Rows from block 6 of a small image classifier, named by matrix and row number. Rows with one number belong to one neuron. Each number is 128 + 24 x the weight over its row's rms, rounded and kept within 0 to 255. All counts start at 0.
Before each neuron's rows are labels from the 100 images, of 14848, where the neuron reaches its highest value: "top examples" is what is common among them. Only what is clearly more common there than usual is listed. The data: photos of plants, animals and fungi (iNaturalist). In brackets: how many of the 100.
# fc1: MLP up (model.blocks.6.mlp.fc1.weight, 512x128), inputs 86-127
# fc2: MLP down (model.blocks.6.mlp.fc2.weight, 128x512, transposed), outputs 86-127

top examples: class Insecta (76); phylum Arthropoda (76); order Lepidoptera (41)
fc1.164 [154 110 158 116 130  88 113 139 120 110 105 151 124 108 128 149 167 132 127 128 171 132 123 112 124 125 120 170 139 127 133 114 190 139 131 131 150  79 106 175 122 116]
fc2.164 [150 105 164 127 116  79 112 135 127 125  99 154 130  96 148 155 164 128 144 132 176 120 143 101 107 133  87 174 110 127 138 146 206 149 137 124 157  90  99 153 121 116]

top examples: phylum Arthropoda (70); class Insecta (68); order Lepidoptera (32)
fc1.35 [142 165 126 110 138 100 139 179 134 168  99 113  80 145 116 130  87 132 103 119 169 108  78  82 152 127 137 133  97 125 144  78  73 142 187 106 144 101 118  70 109 160]
fc2.35 [102  93 134 127  81 156 121  97 141 146 132 134 164 116 165 133 144 102  91 119 101 141 215 143 128 107 130 151 161 136  70 154 158 118 102 114  91 123 132 188 144  86]

top examples: order Passeriformes (52)
fc1.252 [139 134 151 147 124 126  95 110 106 117 115 126 120 155 130 168 111  65 127  90 130 126  97 145 121  97 113  98 103 158 162 122 136 150 169 134 133  72  68 116 126 103]
fc2.252 [146 129 138 150  95 136 127 136 122 134 132 130 130 164 119 158 126 129  98  85 120  93  91 148 142 100 148 109 131 187 181 130 138 162 128 119 145  94 103 142 112  85]

top examples: class Insecta (60); phylum Arthropoda (60)
fc1.33 [149 128 129 123  87 117 137 166 128 103 115 120  66 147 108 123 120 129 115 125 126 141 117 134 126 124 173  90 155 165 129 135 146 108  82 124 116 172 128 138 127 126]
fc2.33 [146 109 127 115 112 132 160 126 175 136 106 128  90 134 112 141 105 159 134 139 120 107 173 132 125 125 154  97 143 143 135 115 111  87  73 135 139 151 137 123 150 116]

top examples: class Aves (84)
fc1.119 [113 145 109 139 126 153 165 114  98 121 130 145 101 189 157 133 112 142 159 150 117 121 130 130 119 136 116 135 107 142 153 152 135 177 147 117 119 119 167 114 156 109]
fc2.119 [122 163 122 117 117 122 159 102 109 112 119 129  87 187 166 117  96 125 164 142 156 114 114 143 123 125  81 102 101 111 154 170 129 152 152 105 106 104 155  79 127 116]

top examples: order Passeriformes (52)
fc1.106 [159  89 141  75 100 110  99 143 144 134 123 170 157 110 131 131 156 155 112 147 164 147 109 140 137 131 122 125 119 137 146 131 115 119 113 133 147  96 170  93 105 126]
fc2.106 [149 141 148 177 124 154 131  69  88 162 119  80 129 164 131 125 126 117 103 111 103 102 140 108 122 131 139 132 150 130 120 104 138 137 117 154 138 195 124 125 148 136]

top examples: phylum Arthropoda (66); class Insecta (65)
fc1.160 [116 142 166 144 160 113 131 100  95  94 103 141 111 116 146 125 170 116  98 137 109 121 111 113 166 103 123 139  87 199 116 130 136 143 109 145 130 139 137 138 106 131]
fc2.160 [127 136 146 174 120 112 127 115 111  98 120 137 140 125 122 127 154  90 102 144 106 128  92 105 150 102 129 160 111 170 147 155 184 132 110 171 142 120 138 169  82 140]

top examples: class Aves (84)
fc1.234 [127 138 132 109 127 149  97 176 154 132 105  94 150 119 132 135 101  96  99 176 103 109 111 110 112  94  95 140 133 152 162 138  95 157 121  88 127 112 113 152 152  78]
fc2.234 [ 66  79  76 119 132 126 169 124 164 119 127 139 153 130 124 112 156 125 160 101 112  68 112 113 123 158 167 104 158 108 122 120 143 135 126 178 128 144 105  92 125 147]

top examples: phylum Arthropoda (70); class Insecta (68); order Lepidoptera (42)
fc1.198 [147  92 126 126 103 116  98 143 158 116 161 146 123 137 131 152 118 142 159 149 143 134  79 114 115 117 133 152 134 132 155 114 133 105  94 112 140  97 122 189 116 123]
fc2.198 [130 138 171 151 104 134  93 145 145 128 167 139  87 120 163 131 140 143 138 164 153 163 130 109 122 131 124 112 127 152 130 128 134 148  73  80 109 141 137 152 133 146]

top examples: phylum Arthropoda (70); class Insecta (67); order Lepidoptera (32)
fc1.248 [ 93 152 157 154 124 107 179 123 138 140  92 140 132 137 132 175 130 117 150 134 128 152 156 119 115 114 194 147 130 127 141 126 126 132 132  95 158 136 150 111 175 139]
fc2.248 [122 142 164 141 139 154 116 140 136 131 162 135 118 116 148 122 111 118 123  91 135  89  88 158 112 127 119 157 138  98 125 109 114  95 130 132 123 135  93 151 133 101]

top examples: class Insecta (67); phylum Arthropoda (67); order Lepidoptera (41)
fc1.174 [113 120 132  86  93 114  90 105 153 147  95 180 129 104  88 146 118 192 107 129 152 122 135 124 133 137 107 100 116 133 100 133 157 126 120 124 109 199 113 123 139 116]
fc2.174 [121 118 156 139 131 157 116 171 121 136 138 107 127 122 123 113 142  73 147  89  93  74 124 159 150 124 133 140 133 149 110 148 149 126 133 175 123  87 100 138 144 107]

top examples: phylum Arthropoda (60); class Insecta (59)
fc1.130 [141 151 142 147  96 118 134  91 123 131 134 141 146 124 126 116 102 160  90 152 174 159 118 119 141  89 116 149 108 115 137 140 120 107 163 162 148 162 108 101 124 117]
fc2.130 [138 131 140 134  82 125 123 128 176  91 129 119 138 123 150 135 118 160 116 146 160 116  95 109 151 105 114 166 124 136 120 166 104 114 168 135 141 172 124 103 138 111]

top examples: order Anseriformes (26); family: Anatidae (26)
fc1.181 [172 126 119 143 101 126 138 134 135 107 117 125 160 112 108 118 130 155 117 144  91 150 136 123 167 115 124 145 105  94 143 124 157 137 134 112 156 131 139 130  95 135]
fc2.181 [113 105 168 142 189 148 126 125 120 102 120 127 123 139 123 145 135 151 118 100 164 151 139  77 158 139 143 141  94 102 113 140 126  94 144 193 101 152 115 139 152 117]

top examples: class Insecta (68); phylum Arthropoda (68)
fc1.445 [108  84 101 128 131 140 130 117 146 142 131 135 133  97 173 164 131 162 178 146 133 147 133 157 108 125 112 125 138 161 103 138 129 108 127 139 107 164 117 157 108 145]
fc2.445 [114  73 115 124  99 147  92 100 119 123 122 128 154 115 152 150 129 144 121 114 130 135  99 146 117 124  89 127  94 103 118 129 139  79 120 103  82 183 117 125 136 118]

top examples: phylum Arthropoda (70); class Insecta (69); order Lepidoptera (34)
fc1.378 [ 80 155 116 121  70 123 116 122 129 119 141 133 110 147 146 110 108 159 138 119 112 164 153 185 114 118  97 120 148 145 133 146 118 108 169  95  94 146 109  64  93 115]
fc2.378 [143 120 143 139 145 134 141 111 123 171 118 134 156 135 122 147 153  73 120 128 138  97 112  81 148 144 162 141 114 136 115  98 166 168 102 175 150 134 137 212 160 136]

top examples: order Lepidoptera (31)
fc1.386 [140 153 150 143 138 123 104  91 153 115 121 146 146 124  93 134  81 113 139 166 124 162 172 131 157 125 142 114 115 106 117 103  95 148 148 148 107 152 137 152 154 103]
fc2.386 [144  89 152 161 112 125  98 132 126 126 147 167 166 132 113 123 116 157 122 167 107 141 156 114  82 124 117  82 151 118 118 151 139 149  99  97 152 112 114 134 130  97]

top examples: class Insecta (73); phylum Arthropoda (73); order Lepidoptera (39)
fc1.250 [134 105 147 116 128 103 152 113  94 119 132 120 144 130 110 145 128 110 129 120 166 149 141 155 166 122 131  98  95  99 125 152 138 177  86 145 140 106 146 135 102 164]
fc2.250 [137 128 137 100 114 100 150  93 101 133 113 127 164 123 122 127 123 119 157 143 168 134 117 161 157 106 148  88 106 111 108 154 136 168 102 174 134 108 143 149  93 141]

top examples: class Aves (83)
fc1.120 [145 104 140 169 160 131 141 138 106  94 115 118 107 151 160 144 172  98 132 168 117 126  90 110 194 133 120 131  96 145 139  84 127 149  91 157 116 125 134 100 133 125]
fc2.120 [124 124 116 110 108 138 107 151 157 158 149 123 151 145  79 128 101 127 114 123 123 131 167 131  85 155 146 133 156 148 114 167 169  81 176 107 152 111 136 170 134 126]

top examples: order Passeriformes (54)
fc1.418 [101 163 134 136 121 107 143  90 123 127 138 104 121 130 148 118 154 122 129 123 115 153  74 136 120  74 151 163  92 106 116 127 134 185 135 118 115 140 163  79 175 204]
fc2.418 [162  97 121 121 137 151 120 166 146 129 125 139 126 116 110 129 113 130 129 122 149  98 166 130 120 161 113 106 173 166 146 128 118  69 140 127 145 119  91 165  89  76]

top examples: order Lepidoptera (32)
fc1.341 [159 127 144 119 108  98 168 117 131 146 121 116 113 129 118 105 102 145 141 113 146 130 141 132 148 131 142 125 105  95 104 135 101 140 119 156 160 112 111 118 159 131]
fc2.341 [140 138 135 137 158 113 100 158 126 122 119 161 137 133 119 128 161 125 140 161  97 111  88 105 118 132  99  80 178 127 113 111 149 105 136 103 157 101 114 138 134 106]

top examples: phylum Arthropoda (66); class Insecta (63); order Lepidoptera (34)
fc1.197 [128 131 132 113 125 152 153 146  99 134 123 171 143 171 164 111 125 148 169 126 118 130 149 101  99 110 179 144 143 122  99 152 148 143 155 129 139  81 128 139 125 105]
fc2.197 [145 116 104 137 130 124 109 114 167 132 114  97 131  69 114 163 117 111 116 163 155 131 136 157 175 130  81 132 134 137 158 112  90 156 113 131 139 176 149 141 132 156]

top examples: order Charadriiformes (26)
fc1.165 [123 159  89 154 136 117 111 167 164  99 156 134 146 124 136  93 126  99 144  98 155 126  63 102 166 105 119 186 105 101 154 133  93  86 110  95 143 140 151 145 137 158]
fc2.165 [102 177 102  80 160 109 167 135 142 122 158 109 136 114 129 109 153 108 130  94 151 105 121  88 119 103 127 148 125 171 145 127 107  89 121 151  79 141 113 150 130 150]

top examples: class Insecta (70); phylum Arthropoda (70); order Lepidoptera (42)
fc1.375 [138 149 150 153 106 126 150  95 118 116 155 130 108 114 155 146  99 119 114 101 119 116  91  96 129 113 153 105 127 113 173  74 109 114 128 117 126 119 153 162 165 123]
fc2.375 [132 109  93 108 140  93  98 157 157 129 103 109 166 139 111 126 144 132 131 123 140 139 149 173 121 138 116 124 116 132  82 165 124 160 133 121 152 133 118  82 107 108]

top examples: phylum Arthropoda (66); class Insecta (60); order Hymenoptera (26)
fc1.397 [142 189 130 158 134 144 143  97 134 124 161 138 146 126  89 159  98 131 104  77 134  92 137  95 135 143 126 146  99 140 141 111 137 141 106 135 131  93 142 111 203  86]
fc2.397 [135 188 126 121 137 130 143  96 133 128 134 118 122 121 126 172 126 120 120 114 138 105 124 119  90 143 145 153  81 164 140 111 127 150 113 146 109  92 150 111 193  89]

top examples: phylum Chordata (93); class Aves (91); order Anseriformes (35); family: Anatidae (35)
fc1.401 [138  83 131 101 104  59 150 116 148  96 156 127 168 120 103 146 132 145 140 142 169 152  99 132  85  92 119 119 151 123 101 138  87 121 142 127 136 123 124 108 167  96]
fc2.401 [119 156 105 188 106 110 130 137  96 163 140 109 106 117 156 159 143 105 120 133  87  97 169 101 155 140 171 117 121 139 126 125 117 151 114 100 131 110 120 130  85 141]

top examples: order Lepidoptera (38)
fc1.299 [169 136 155 161 174  83 105 104 121 151 105 122 126 180 168 137 161 132  95 151 126 147 107 103 136 127 156 130 109 101 134 100 127 139 104 100 144 122 112 112 128 114]
fc2.299 [135 175 162 165 161 104 101 122 138 154 113 117 165 205 133 127 134 136 150 179 124 137 129 177 147 118 114 131 144 115 128 125 164 147 105  77  97 139 151 131 152 127]

top examples: phylum Arthropoda (69); class Insecta (65)
fc1.338 [ 99 114 100 139  85 113 122 135 113 147 116  94 117 160 129 104 104 118 130 164 106 126 139 153 130 169 117 140 138 120 163 127 169 112  84 102 110  94 152 141 120 103]
fc2.338 [139 123 147 144 153 127 111 136 143 107 110 161 132  98 154 147 152 153 142 103 135 126 110 112 100  78 110 120 117 124  75 140  81 162 172 145 154 184 109 126 143 133]

top examples: order Passeriformes (52)
fc1.15 [116 118 143 124 116 116 167 152  89  79 138 118 124 123 145 116  79  96  94 102 129 137 160 128 124  89 117 117 171 167 139 129 120 106 148  88 144 134 130 139 107 110]
fc2.15 [123 135 145 142  87 108 170 144  87 116 122 165 132 131 140 106  74 101  93  85 159 132 141 160 109  86 102 120 157 163 146 151 158 109 174 136 154 149 132 136 103 115]

top examples: order Passeriformes (50)
fc1.25 [104  98 105 128 120 118 141 145 108 138 109 106 132 133 127 179 113 152 144 104 163 109 127  90 114 148 156 123 124 102 128 108 130 109 120 158 137 153  88  85 123 123]
fc2.25 [154 184  94 150 124 114 103 128 110 153  85 164 112 122 136  94 130  99 147 153 143  90 146 166 128 130  96 134 171 129  96 148  88 157 159 104 114 122 165 158 151 153]

top examples: order Coleoptera (30); family: Coccinellidae (25)
fc1.253 [120 128 106 179 115 203 123 139 111 117 137 135 177 121 162 147 129 132 128 127 130 154 154 123 117  90 106 132 179 172 168 168  82  69 124 143 121 120  84 110 176 124]
fc2.253 [163 169 129 159 103 124  94 159 141 137 135 125  99 152  76 103 126 137 116 128 145 105 133 113 172 110 134 121 140 112 115  99 155 145 123 121 138 163 162 133  86 155]

top examples: class Insecta (59)
fc1.304 [ 96  95 119 133 173 118 149 132 172  90  93 117  86 140 114 141 135 107 180  95 143 156 120 121 104 137 179 108 125 141 118 133 136 135 125 144 123 109 133 149 140 110]
fc2.304 [ 88 154 144 139 146 127 150 126 108 137 128 123 169 112 143  92 140  86 119 127 115 133 149 138 152 114 152 116 146 100 136 114 136 108 173 130 147 147 105 136 128 137]

top examples: class Insecta (63); phylum Arthropoda (63); order Lepidoptera (39); family: Nymphalidae (28)
fc1.379 [137  83 125  93 119 102 157 104  98  98  89 153 125 114 121 141  71 109 172 119  97 105 125 134 153 117 117 119 126 111 157 122 113 151 141 116 131  73  84 123  93  95]
fc2.379 [105 152 112 125 132 156 101 134 184 143 158 115 121 137 160 141 167 113 100 119 148 162 143 124 106 124 110 152 133 148 118 127 126 106 103 138 126 180 178 123 139 167]

top examples: phylum Arthropoda (61); class Insecta (60)
fc1.37 [153 112 145  80  84 131 156 175  98 103 101 120 152 113  98  88 108 136 140 133 168 148 123 113 120 153 138 118 106 137 127 147 119 111 129 120  89 170 113 157 116 150]
fc2.37 [141 108 144  94 127 115 117 166 136 120  89 118 137 127 135  94 139 160 168 123 172 137 114 107 101 156 123 111 141 134 124 124 110 127 150 105  82 207 140 140 103 132]

top examples: order Passeriformes (51)
fc1.99 [155 128 133  84 158 162 146 129 178 122 143 130 156 153 119 142 153 116 156 139 138 105 134 139 136 151 115 115 184 107 109 117 144 125 114 131 132  83 135 148 152 153]
fc2.99 [133 121 145 106 165 184 142 114 155 136 145 140 163 156 105 148 143 123 148 150 135 103 147 150 117 150 112 110 189 108 104 126 147 111 102 116 149  99 149 168 143 127]

top examples: phylum Arthropoda (67); class Insecta (65); order Lepidoptera (34)
fc1.322 [150 153 147 171 168 140 143 134 136 135 170 130 141 141 102  97 179 114  84 124 136 142 109 121 135 141 117 106 120 158 150 132 132 129  82 132 135 139 114  69 124 143]
fc2.322 [148 115 135 168 122 120 100 126 174 102 102 149 132 121 147 141 145 140 169 177  93  93 193 121 116 158 128 145 121  84 139  87 104 102 123  70 113 108 156 134 121 141]