{
  "dataset": "photos of plants, animals and fungi (iNaturalist)",
  "activation": "gelu_tanh",
  "qk_norm": false,
  "parallel_block": false,
  "label_smoothing": 0.1,
  "residual_init": "none",
  "max_precond_dim": 1024,
  "grad_clip": 1.0,
  "steps": 7900,
  "epochs": 51.9
}
Rows from block 5, named by matrix and row number. Rows with one number belong to one neuron. Each number is 128 + 32 x the weight over its row's rms, rounded and kept within 0 to 255. All counts start at 0. After the name is the row's rms in percent of the matrix's.
# fc1: MLP up (model.blocks.5.mlp.fc1.weight, 512x128), inputs 0-63
# fc2: MLP down (model.blocks.5.mlp.fc2.weight, 128x512, transposed), outputs 0-63
fc1.187 090 [162 200 115 137 183 121 144  98 141 213 206 161 174  84 182 126 148 100 134 117 168 108 107 151 145 186 103 117 120 119 121 108 137 106 144 159 149 139 113 125 148 129 155 143 117 116 174 169 139  78  96 141 109 140 135 146 126 164 110 125 147 148  91 113]
fc2.187 093 [138  58 122  82 147 167 107 151 180 116  91  89  91 169  76 146 125 155 151 163 137 131 141 118  92  68 184 111 136 190 155 121 119 120 136 111 162  96  83 119 168 130  82  94 104 127 109 166  80 142 139 144 137 182 165  95 165  65 112  68 118 171 168 124]
fc1.188 072 [126 111 171 111 177 158 141 121 159  92 101 132 120 139 164 113 121 110 172 101 128 133 115 120 198 166 125 114 147 177  97 125 202 155 142 148 133 154 153  93 115  79 125 154 119  93  37 101  86 168 135 146 110  96 128 138 128  62 138  87 138 106 135 125]
fc2.188 060 [143 111 122 111 102 131 133  88 131 111 126 157  74 120 198 179  98 164 144  72 117 112 124  88 164 192 172 137 164 137  97 141 168 115  92 142 120 149 110  46 128  96 116 127 125  92  78 114  93 176 120 164  83 112 132 106 128  72 111 148 103 144 163 136]
fc1.189 058 [119  83 127 122  79  38  96 143 170 109  92 174 133 130 111 125 112 221 128 131 170 122 165 122 121  76 184 114  83  59 150 134 116 143 182 146 115  91 133 132  82 124 182 191  90 138 127 144 149 125  68 155  87 173 146 163 159 156 127  46  89  99 165  98]
fc2.189 055 [ 97 132 106 113 116 108 133 150 164 100 185 129 130 109 100 125  86 221 116  34 138  85 130 130 136 146 142 167 168 180 100  86 146 143 133 133 126  71  91 100 110 159 113 125 127 124 150 136 160  94 104 176  91  86 143 143 126 197  77 128 101 152 124   7]
fc1.190 169 [145  75 182 213 157  67 185 134 117 187 140 119 161 142 133 146  75 173 129 168  93  61 141 129 144 131 154  78 149 177 116 135  85 137 132 158 140 124  70 105 135 156 108  62 143 120 182 143 199 114 112 188 128 129 132 118  98 157  98 147 101 173 144 109]
fc2.190 170 [116 161  74  69  92 167  73 106 135 102  98 123 115 122  83 122 146 135 134 102 167 172 138 137 133 137 114 180  79  57 127 139 158 143 129  91 104 129 174 165 113 126 155 197 111 144  98  79  76 150 130  86 157 144 133 164 162 157 126 149 148 102 157 171]
fc1.191 114 [ 78 109 169 110 106 154 124 149 130 149  95  91 102 148  57 149 146 153 152 130 154 137 126 170 128 142 152  85 107 117 193 169 147 164 134 130 126 141  88 114 150 146 148 128 154 136 124 126  57 142 156 141  96 137 137 167 149  38 202 128 176  44 144 163]
fc2.191 110 [175 146  84 150 158 104 158 138 150 126 163 155 134  86 226 114 115  99 118 108 137 139 132  64 117 120  75 168 153 171 121 159 112  87 132 158 171 120 179 165 107  93 151  99 119 131 132 130 183 133 122 126 156 114 124 105 121 214  56 139 100 175 117  93]
fc1.192 065 [ 99 106 121 151 101 103 129 132  83  93 134 186 115 167 193 206 195 136  63  93  93 113 156  93 159  99  94 145 118 141 162 123 154 149 125 112 172 143 146  91 145  86  92 123 147  94 129 121 111 145 110 159 129 124 142 153 178 118 107 197  77 108 167  97]
fc2.192 058 [129  96 101 116  97  84 177  77 115 175 185  77 148 127 157 151 114 169  89 143 103  88 200 123 153 110  79 128 111 153 140 113 120 117 125 180 142 168  94 121 211 162 104  76  99 129 135 129 119 133  93 140 190 163 117 218 131 157 144 117 102 209 112 120]
fc1.193 094 [163 109 110  99 183  86 169 112 152 127  65 144 132 193 110 156 115 191 130 159 116 166 168 158 169 124 159 137 138 128 199  94 170 125 123 140 153 150 109 157 117 175 144 161 101 118 168 175 108 117 134 155 178 128 138 121 147 198 123 102 134 136 128 137]
fc2.193 092 [134 140 141 141 100 163  70 115 126 130 169 170 135  71 146  97 128  83 113 134 145  97 112 142 106 114 102 144 140 154 120 191 102 133 122 106 142  87 146 148 148 103 149 136 108 144 100  82 180 165 167 111 133 148 163 130 133  67 142 110  90 158 132 143]
fc1.194 086 [102 134 132 131 144  50 109 133 156 109 138 134 170 148  85  96 122 182 108 108 141 190 109  91 160 161 111  91  59 120  93 109  47 121  95 166 148 111 129  85  89 154 124 145  39 141 147 178 172  65 168 150 118 138 142 153 135 113 110 162 117  88 160 109]
fc2.194 088 [ 97  99 148 196 113 126 142 153 141 138 168 120 127 113  97 124 108 149  99  93 111 147 137  12 173 150 157  99 168 178 129 104  69 133 109 142 138 157 116  89 131 133  99 145 124  98 126 111 154  81 121 157  87 120 134 144 105 179 176 103 149  94 179 132]
fc1.195 130 [ 32 166 195  93 111 125 135  83 131 125 122 138 134 137 175 132 102  79 160 170 171 165  84 117 147 201 148 173 130 126 181 122 187 107 159 136 138 121  63  86 123 118 109 165  58 144 211 119  93 178 168  99 155 171 101 147  57 151 146 143 102  93 106 113]
fc2.195 131 [ 77 168  77 140 124  64 126 117 149 146 137 155 130 128 134 138 156 108 125 130 115  80 140  91 144 156 112 130 113 119 136 147 134  55 126 127 110 101 199 127 138 154 151  55 174 167 111  83 124 185 138 154  77 196 103  84  89 122 179 147  78  70  72 146]
fc1.196 146 [ 98 158  96 105 145 154 152 133 132  98 173 184 152 184 219  82 131 168 119 126 191  99 119 181 140  96  92  65 107 181 192  77 131 113 111 129  73 119 120 126 133 138 110 149 174 142 123 158 119 139 110  91  69  95 135 160 105 137 109 108 154 156 169 107]
fc2.196 146 [132 136 175 172 173 168 152 157 111 179  85  58 122 141 171 103 107 131 157 149 151 126 143 155 138 146 144  98 184 115  92  94 142 158 145 150 117 142  63 129 115 111 181 120 118  97 149 118 154 135 130 138 146 134 138  97 153  97 130 128 104  95 129 124]
fc1.197 085 [132 137 136 151 212 148 105 108  83 112 132 126 136 124  99 112 168 130 168 155 106 199  50  93 102 122 104 153 144  95 136 191  88 119 132 127  61 125 162  94 117 155 132 111  87 169 118 112 158 210 143  76 128 195 125 168 166 110 154 167 169 124 158  87]
fc2.197 076 [128 125 107 135 140 154  62 109 122 110 110 130 116 132 132 104 132  89 206  52 138 158  91 103 145 127 111 147 175 112 128 169  88 172 105 124  67 114 163  99 106 134  84 137 133 125 107 121 113 168 156  96 130 159 123 104 151 110 181 146 178  79 156 115]
fc1.198 108 [ 89 163  82 116 108 112 170 151  80  75 184 143 180 134 113 120 132 143  68 126 176  97 185  97 153  78  99  82 123 125 113  60  82 137 147 112 121 148 158  61 144 127 157 161  89  84 130 120 168  90 150 190 109 125 131  86 136  95  99  97 106 106 117 109]
fc2.198 103 [110 161  65 111 130 104 212 166  78 111 211 127 186 131 109 129 111 121  95 153 169 125 195  88 165 120  86 128 165 130 132  77  61 145 152 129 148 173 168 100 109 159 137 142  94 111 123 106 176 104 153 197 107 133 122  72 152  92  81 111 157 118 129 152]
fc1.199 078 [142 108 164  94 128 161 161  72 122 128 128 106 117 145 138 137 136 236 128 121 126  70 127 130 162 147  92 118 173  60 138  99 102 108 148 136 126 143 121 175 110  85 102 109 190 117 209 180 116  96 104 176 142 124 123  92  98 123 130 115 119 145  93 106]
fc2.199 068 [106 119 139 138 129 124 131  87 125 180 142 122 132 178 182 138 136 216 111 176 155  96 113 109 157 161  97 142 185  89  84 112 120 111 210  79 137 132  59 165 112  71  90  61 169  80 132 157 115 142 126  82 155  77 119 100 135  80 160  60 168 121 116 140]
fc1.200 080 [103 132  98 129 120 108 135 132 153 198 178 138 126  25  56 136 124 174 186  96 150 115 136 146  91  72  91  94  96 146 131 200 106 134 128 111 115  72 100 177 161 153 111 109 164 141 172 135 160  53 141 124 164 176 113 114 113 144  68 111 155 144 159 139]
fc2.200 072 [104 101 161 135 128 107 165 131  78  75 101 141 133 188 164 113 137  86  91 149 111  72  82  96 143 182 164 179 155 155 113  85 174  95 150 160 160 172 166  78 146  62 151 133  93 143 113 141 117 195 101 114 124  71 162 119 150 101 122 183  74 155 138 115]
fc1.201 115 [108 102 139 106 132 130 183 132  59 128 121 147 189 103 145 137 168 103 119 112 174 139 161  66 112 190 157 145  94 121 141 120  93 165 161  82  78 143 138  95 162 188 119 131 136 134 124 150 132 109 115 132 202  87 160 132 124 143 105 105  80 119 169 175]
fc2.201 156 [109 126 131 106  96 164 105 110  89 151 129 123 138 201 133 128 144 110 156  93 149 156 110 102 139 107 131 114  52 127  74 155 132 153 212 128 151 112  83 168 210 165 130 118 136 184 117 104  66 187 127  98 189  98 138  93 124 115  95 142 103  80 139 122]
fc1.202 103 [153 103 144  97 194 150 139 110  89 122 146 103  95 163 170  76 119 125 142 126 108 130 155 110 181  61 105 146 179 132 134  93 153 111 102  92 162 140 177 138  99 114  95 138  79 136  73 174 152 183  95  92  90 181 168  88 104 136 170 152 140  94  71 146]
fc2.202 101 [122 133  93 125 106 136 145 171 139 112 146 128  94  53 160 130 167 164 163 133 154 132 122 147  59 138 121 114 122 101 128 108  90 160 184 191  77 164  97 176 134 155 162 103 146 158 152 104  95 101  94 164 143 144  96 181 142 104 105 144 125 129 200 131]
fc1.203 140 [131 175 118 133 142 136 166 137 198  97 114 145  97 134 129  77 166  83 144 138 132 120 178 158 163 114 119 154 113 136 126 132 115 108 125 115 114  66 138 121 116 104  97 169 134 143 138 143 121 133  92 150 153 154  84  83 129 117 141 139 141 200 123  92]
fc2.203 121 [101 156 107 156 140 119 162 160 170 104 100  87  86 128 127 118 108 110 130  95 126 137 145 167 147 144 136  98 141 142 132 154 113 121 157 155 112  90 174  87 161  74  90 181 151 199 108 190 103 140 126 167 131 130  49 120 146 150 103 155 165 163 132  98]
fc1.204 089 [137  79 109 135 106 173 138 145 139 138 108 166 101 168 159  86 155 126 131 128 118 143 118  76 211 143 116 145 179  81 167 102 121 107 132 172 174 157 156 125  74 155 115 165 108 158 140 121 186 102 151 128  60 127 108 107 164 113 134 127 173 134 115 106]
fc2.204 088 [120 165 134 145 130 100 129 127 130  99 139 140 118 101 123 103  79 144  97 130 175 138 179 180   9 132 170  76  63 208 105 145 127 181 137 142 104 119  99 140 189  88 151  89 129 136  95 112  68 157 128  88 193 130 137 156 127 182 153 145 132 125 202 161]
fc1.205 071 [134 150 127 100 165 189 184 100 125 189  97  85 140 143 119 145 184 101 105 170 150 124 124 152 152 114  45 110 137 119 116 115 129 122  76 145 108 148 132  67 104 175  36 150 130 161 116 178  63 139 100 119 143 111 127 157 129 130 109 148 115 146 172 133]
fc2.205 065 [124 148 146 159 135 156  95 165 189 117 205 131 160  68 160 137  35 167 127 117 127  90  96 125 126 150 203 151 130 135 164 127 137 123 151  83 142 133 120 194 170  72 157 162 115 152 160 101 162 106  90 115 134 116 106  89 144 111 111  92 138 124  75 141]
fc1.206 092 [177 135 112 113 145  83 106 109 123 116 179 124 181 108 218 169  80 159 134 122 102  93 133 120 153  88 192 135 140  72 165 101 135 170 165 129  94 130 114 117 126 162 215  98 112 156 122 140 177 188  98 154 157 163 122 145 101 126 123 173 104 103  73  80]
fc2.206 087 [125  84 142 152 113 172 144 157 121 135  94 150  74 162  48  92 134 193 126 125 183 163 130 105 102 171  73 116 105 130 125 154 109 107 126 158 197  99 161 146 122 124  80 142 132  89 121 123 130 109 117  72  94  77 108 109 142 125 151 165 109 144 152 168]
fc1.207 074 [136 101 139 113 134 107 122  94 116 121 157 135 120 109 180  93 179 104 140  90 140 173 131 114 103  93 128  71 102 115 144 154 198 131 103 124 154  74 176 150 160  84 137 145 180  99 152  40 132 166 110 114 154 113  92  85 200 101 160 128 125 113 114 156]
fc2.207 079 [134 135 106  96 144 131  95 106 106 109 197 107 140  84 111  52 115 150  87  74  98 183 154 103 164 102 121 122 108 167 163 164 111 103  77 107 177 116 106 144 149 107  59 118  82  78  91 128  94  59 132 113  81 141 118 101 134  90 119 108 171  61 151 102]
fc1.208 061 [131 168 111 127 118 133 147 134 101 162 117 153  97 122 168 115 192 119 124 189 128 112 136 153 153 128 166 143 109 183 145 147 202  92 154 162  71 177 107 106 126 115 156  51 166 103 128 166  82 118 138 116 171 184 128 143 163 145 129  80 100  89 135 116]
fc2.208 052 [172 154 159 138 125 119 201 129  94 113 142 119 152 119 140 140 125 149 161 165 138 135  72 173 141 124 133 172  60 122 172 173 186 166 147 123 138  76 118  49 130 182 101 121 118 134 103 142 128 182  89 141 125 139 115  98 125 126 171  94  79  73 119 118]
fc1.209 130 [199 142 132 156 185 138 127  97 168 120 149 126 148 204 149 182 132  83 181 148 117 191 132 108 142 134 115 161 143 141 103 149  89  64 141 105 126  83 127  90 110 128 166 154  95 128  66  99 158 135 114 102 135 137 135 147 214  88 149 101 147 133 133 194]
fc2.209 127 [ 80 115 169 115  88 102 138 168  95 151 153 145 100  69 101  88 117 168  91 144 144  68 107 159 141 113 157 105 110 157 141 116 178 149 122 153 139 155 114 154 128 148 118 100 178 133 163 163 125  94 148 165 149 131 120 169  61 146 107 131 122 113 154  48]
fc1.210 112 [ 93 127 119 166 128 125 125  92 107 107 146 121  96 148 106 104 173 143 171 150 155 126 173  97  78 150 191 119 119 137 142 153 147 123 143 156 129 127  83 139 185  78 107 151 107 189 143 111 131 100  30 161 110 180 127 110 120 120 127 118  67  57 193 162]
fc2.210 107 [180 142 154  61  76 133 127 133  93 140 119 118 176  91 144 135 101 126 125 150  67 170  87 210 192  69  69 115 124 130 120 104 146 111 141  65 145 136 130 117  65 152 143 122 124  96 152 137  95 150 214  86 125 115 142 156 109 116 137 136 194 168  45 122]
fc1.211 106 [109 157  69  91 133  96 114 103  70 163 155 101  77  97 137  75 127 144 139  72  84 162 153 191 106 134 120 175 144 130  96 126 112  51 107 136 102  99  96 104 117 146 178 100 137 175 166 142  67  99 180 125 135  82 143 117 147 119 115 105 133 132 118 103]
fc2.211 117 [102 154 139  96 165 103 142 163 201  85 162 118 167  98 109 134 141 103 151 128 137 127  92  78 183  98  93 169 149 123 140 175 127 111 193 135 139 199 148 137  96  95 184 136 117 106 115 172 142 160 114 166 128 105  98 149 111 153 108 184 127 136  83 110]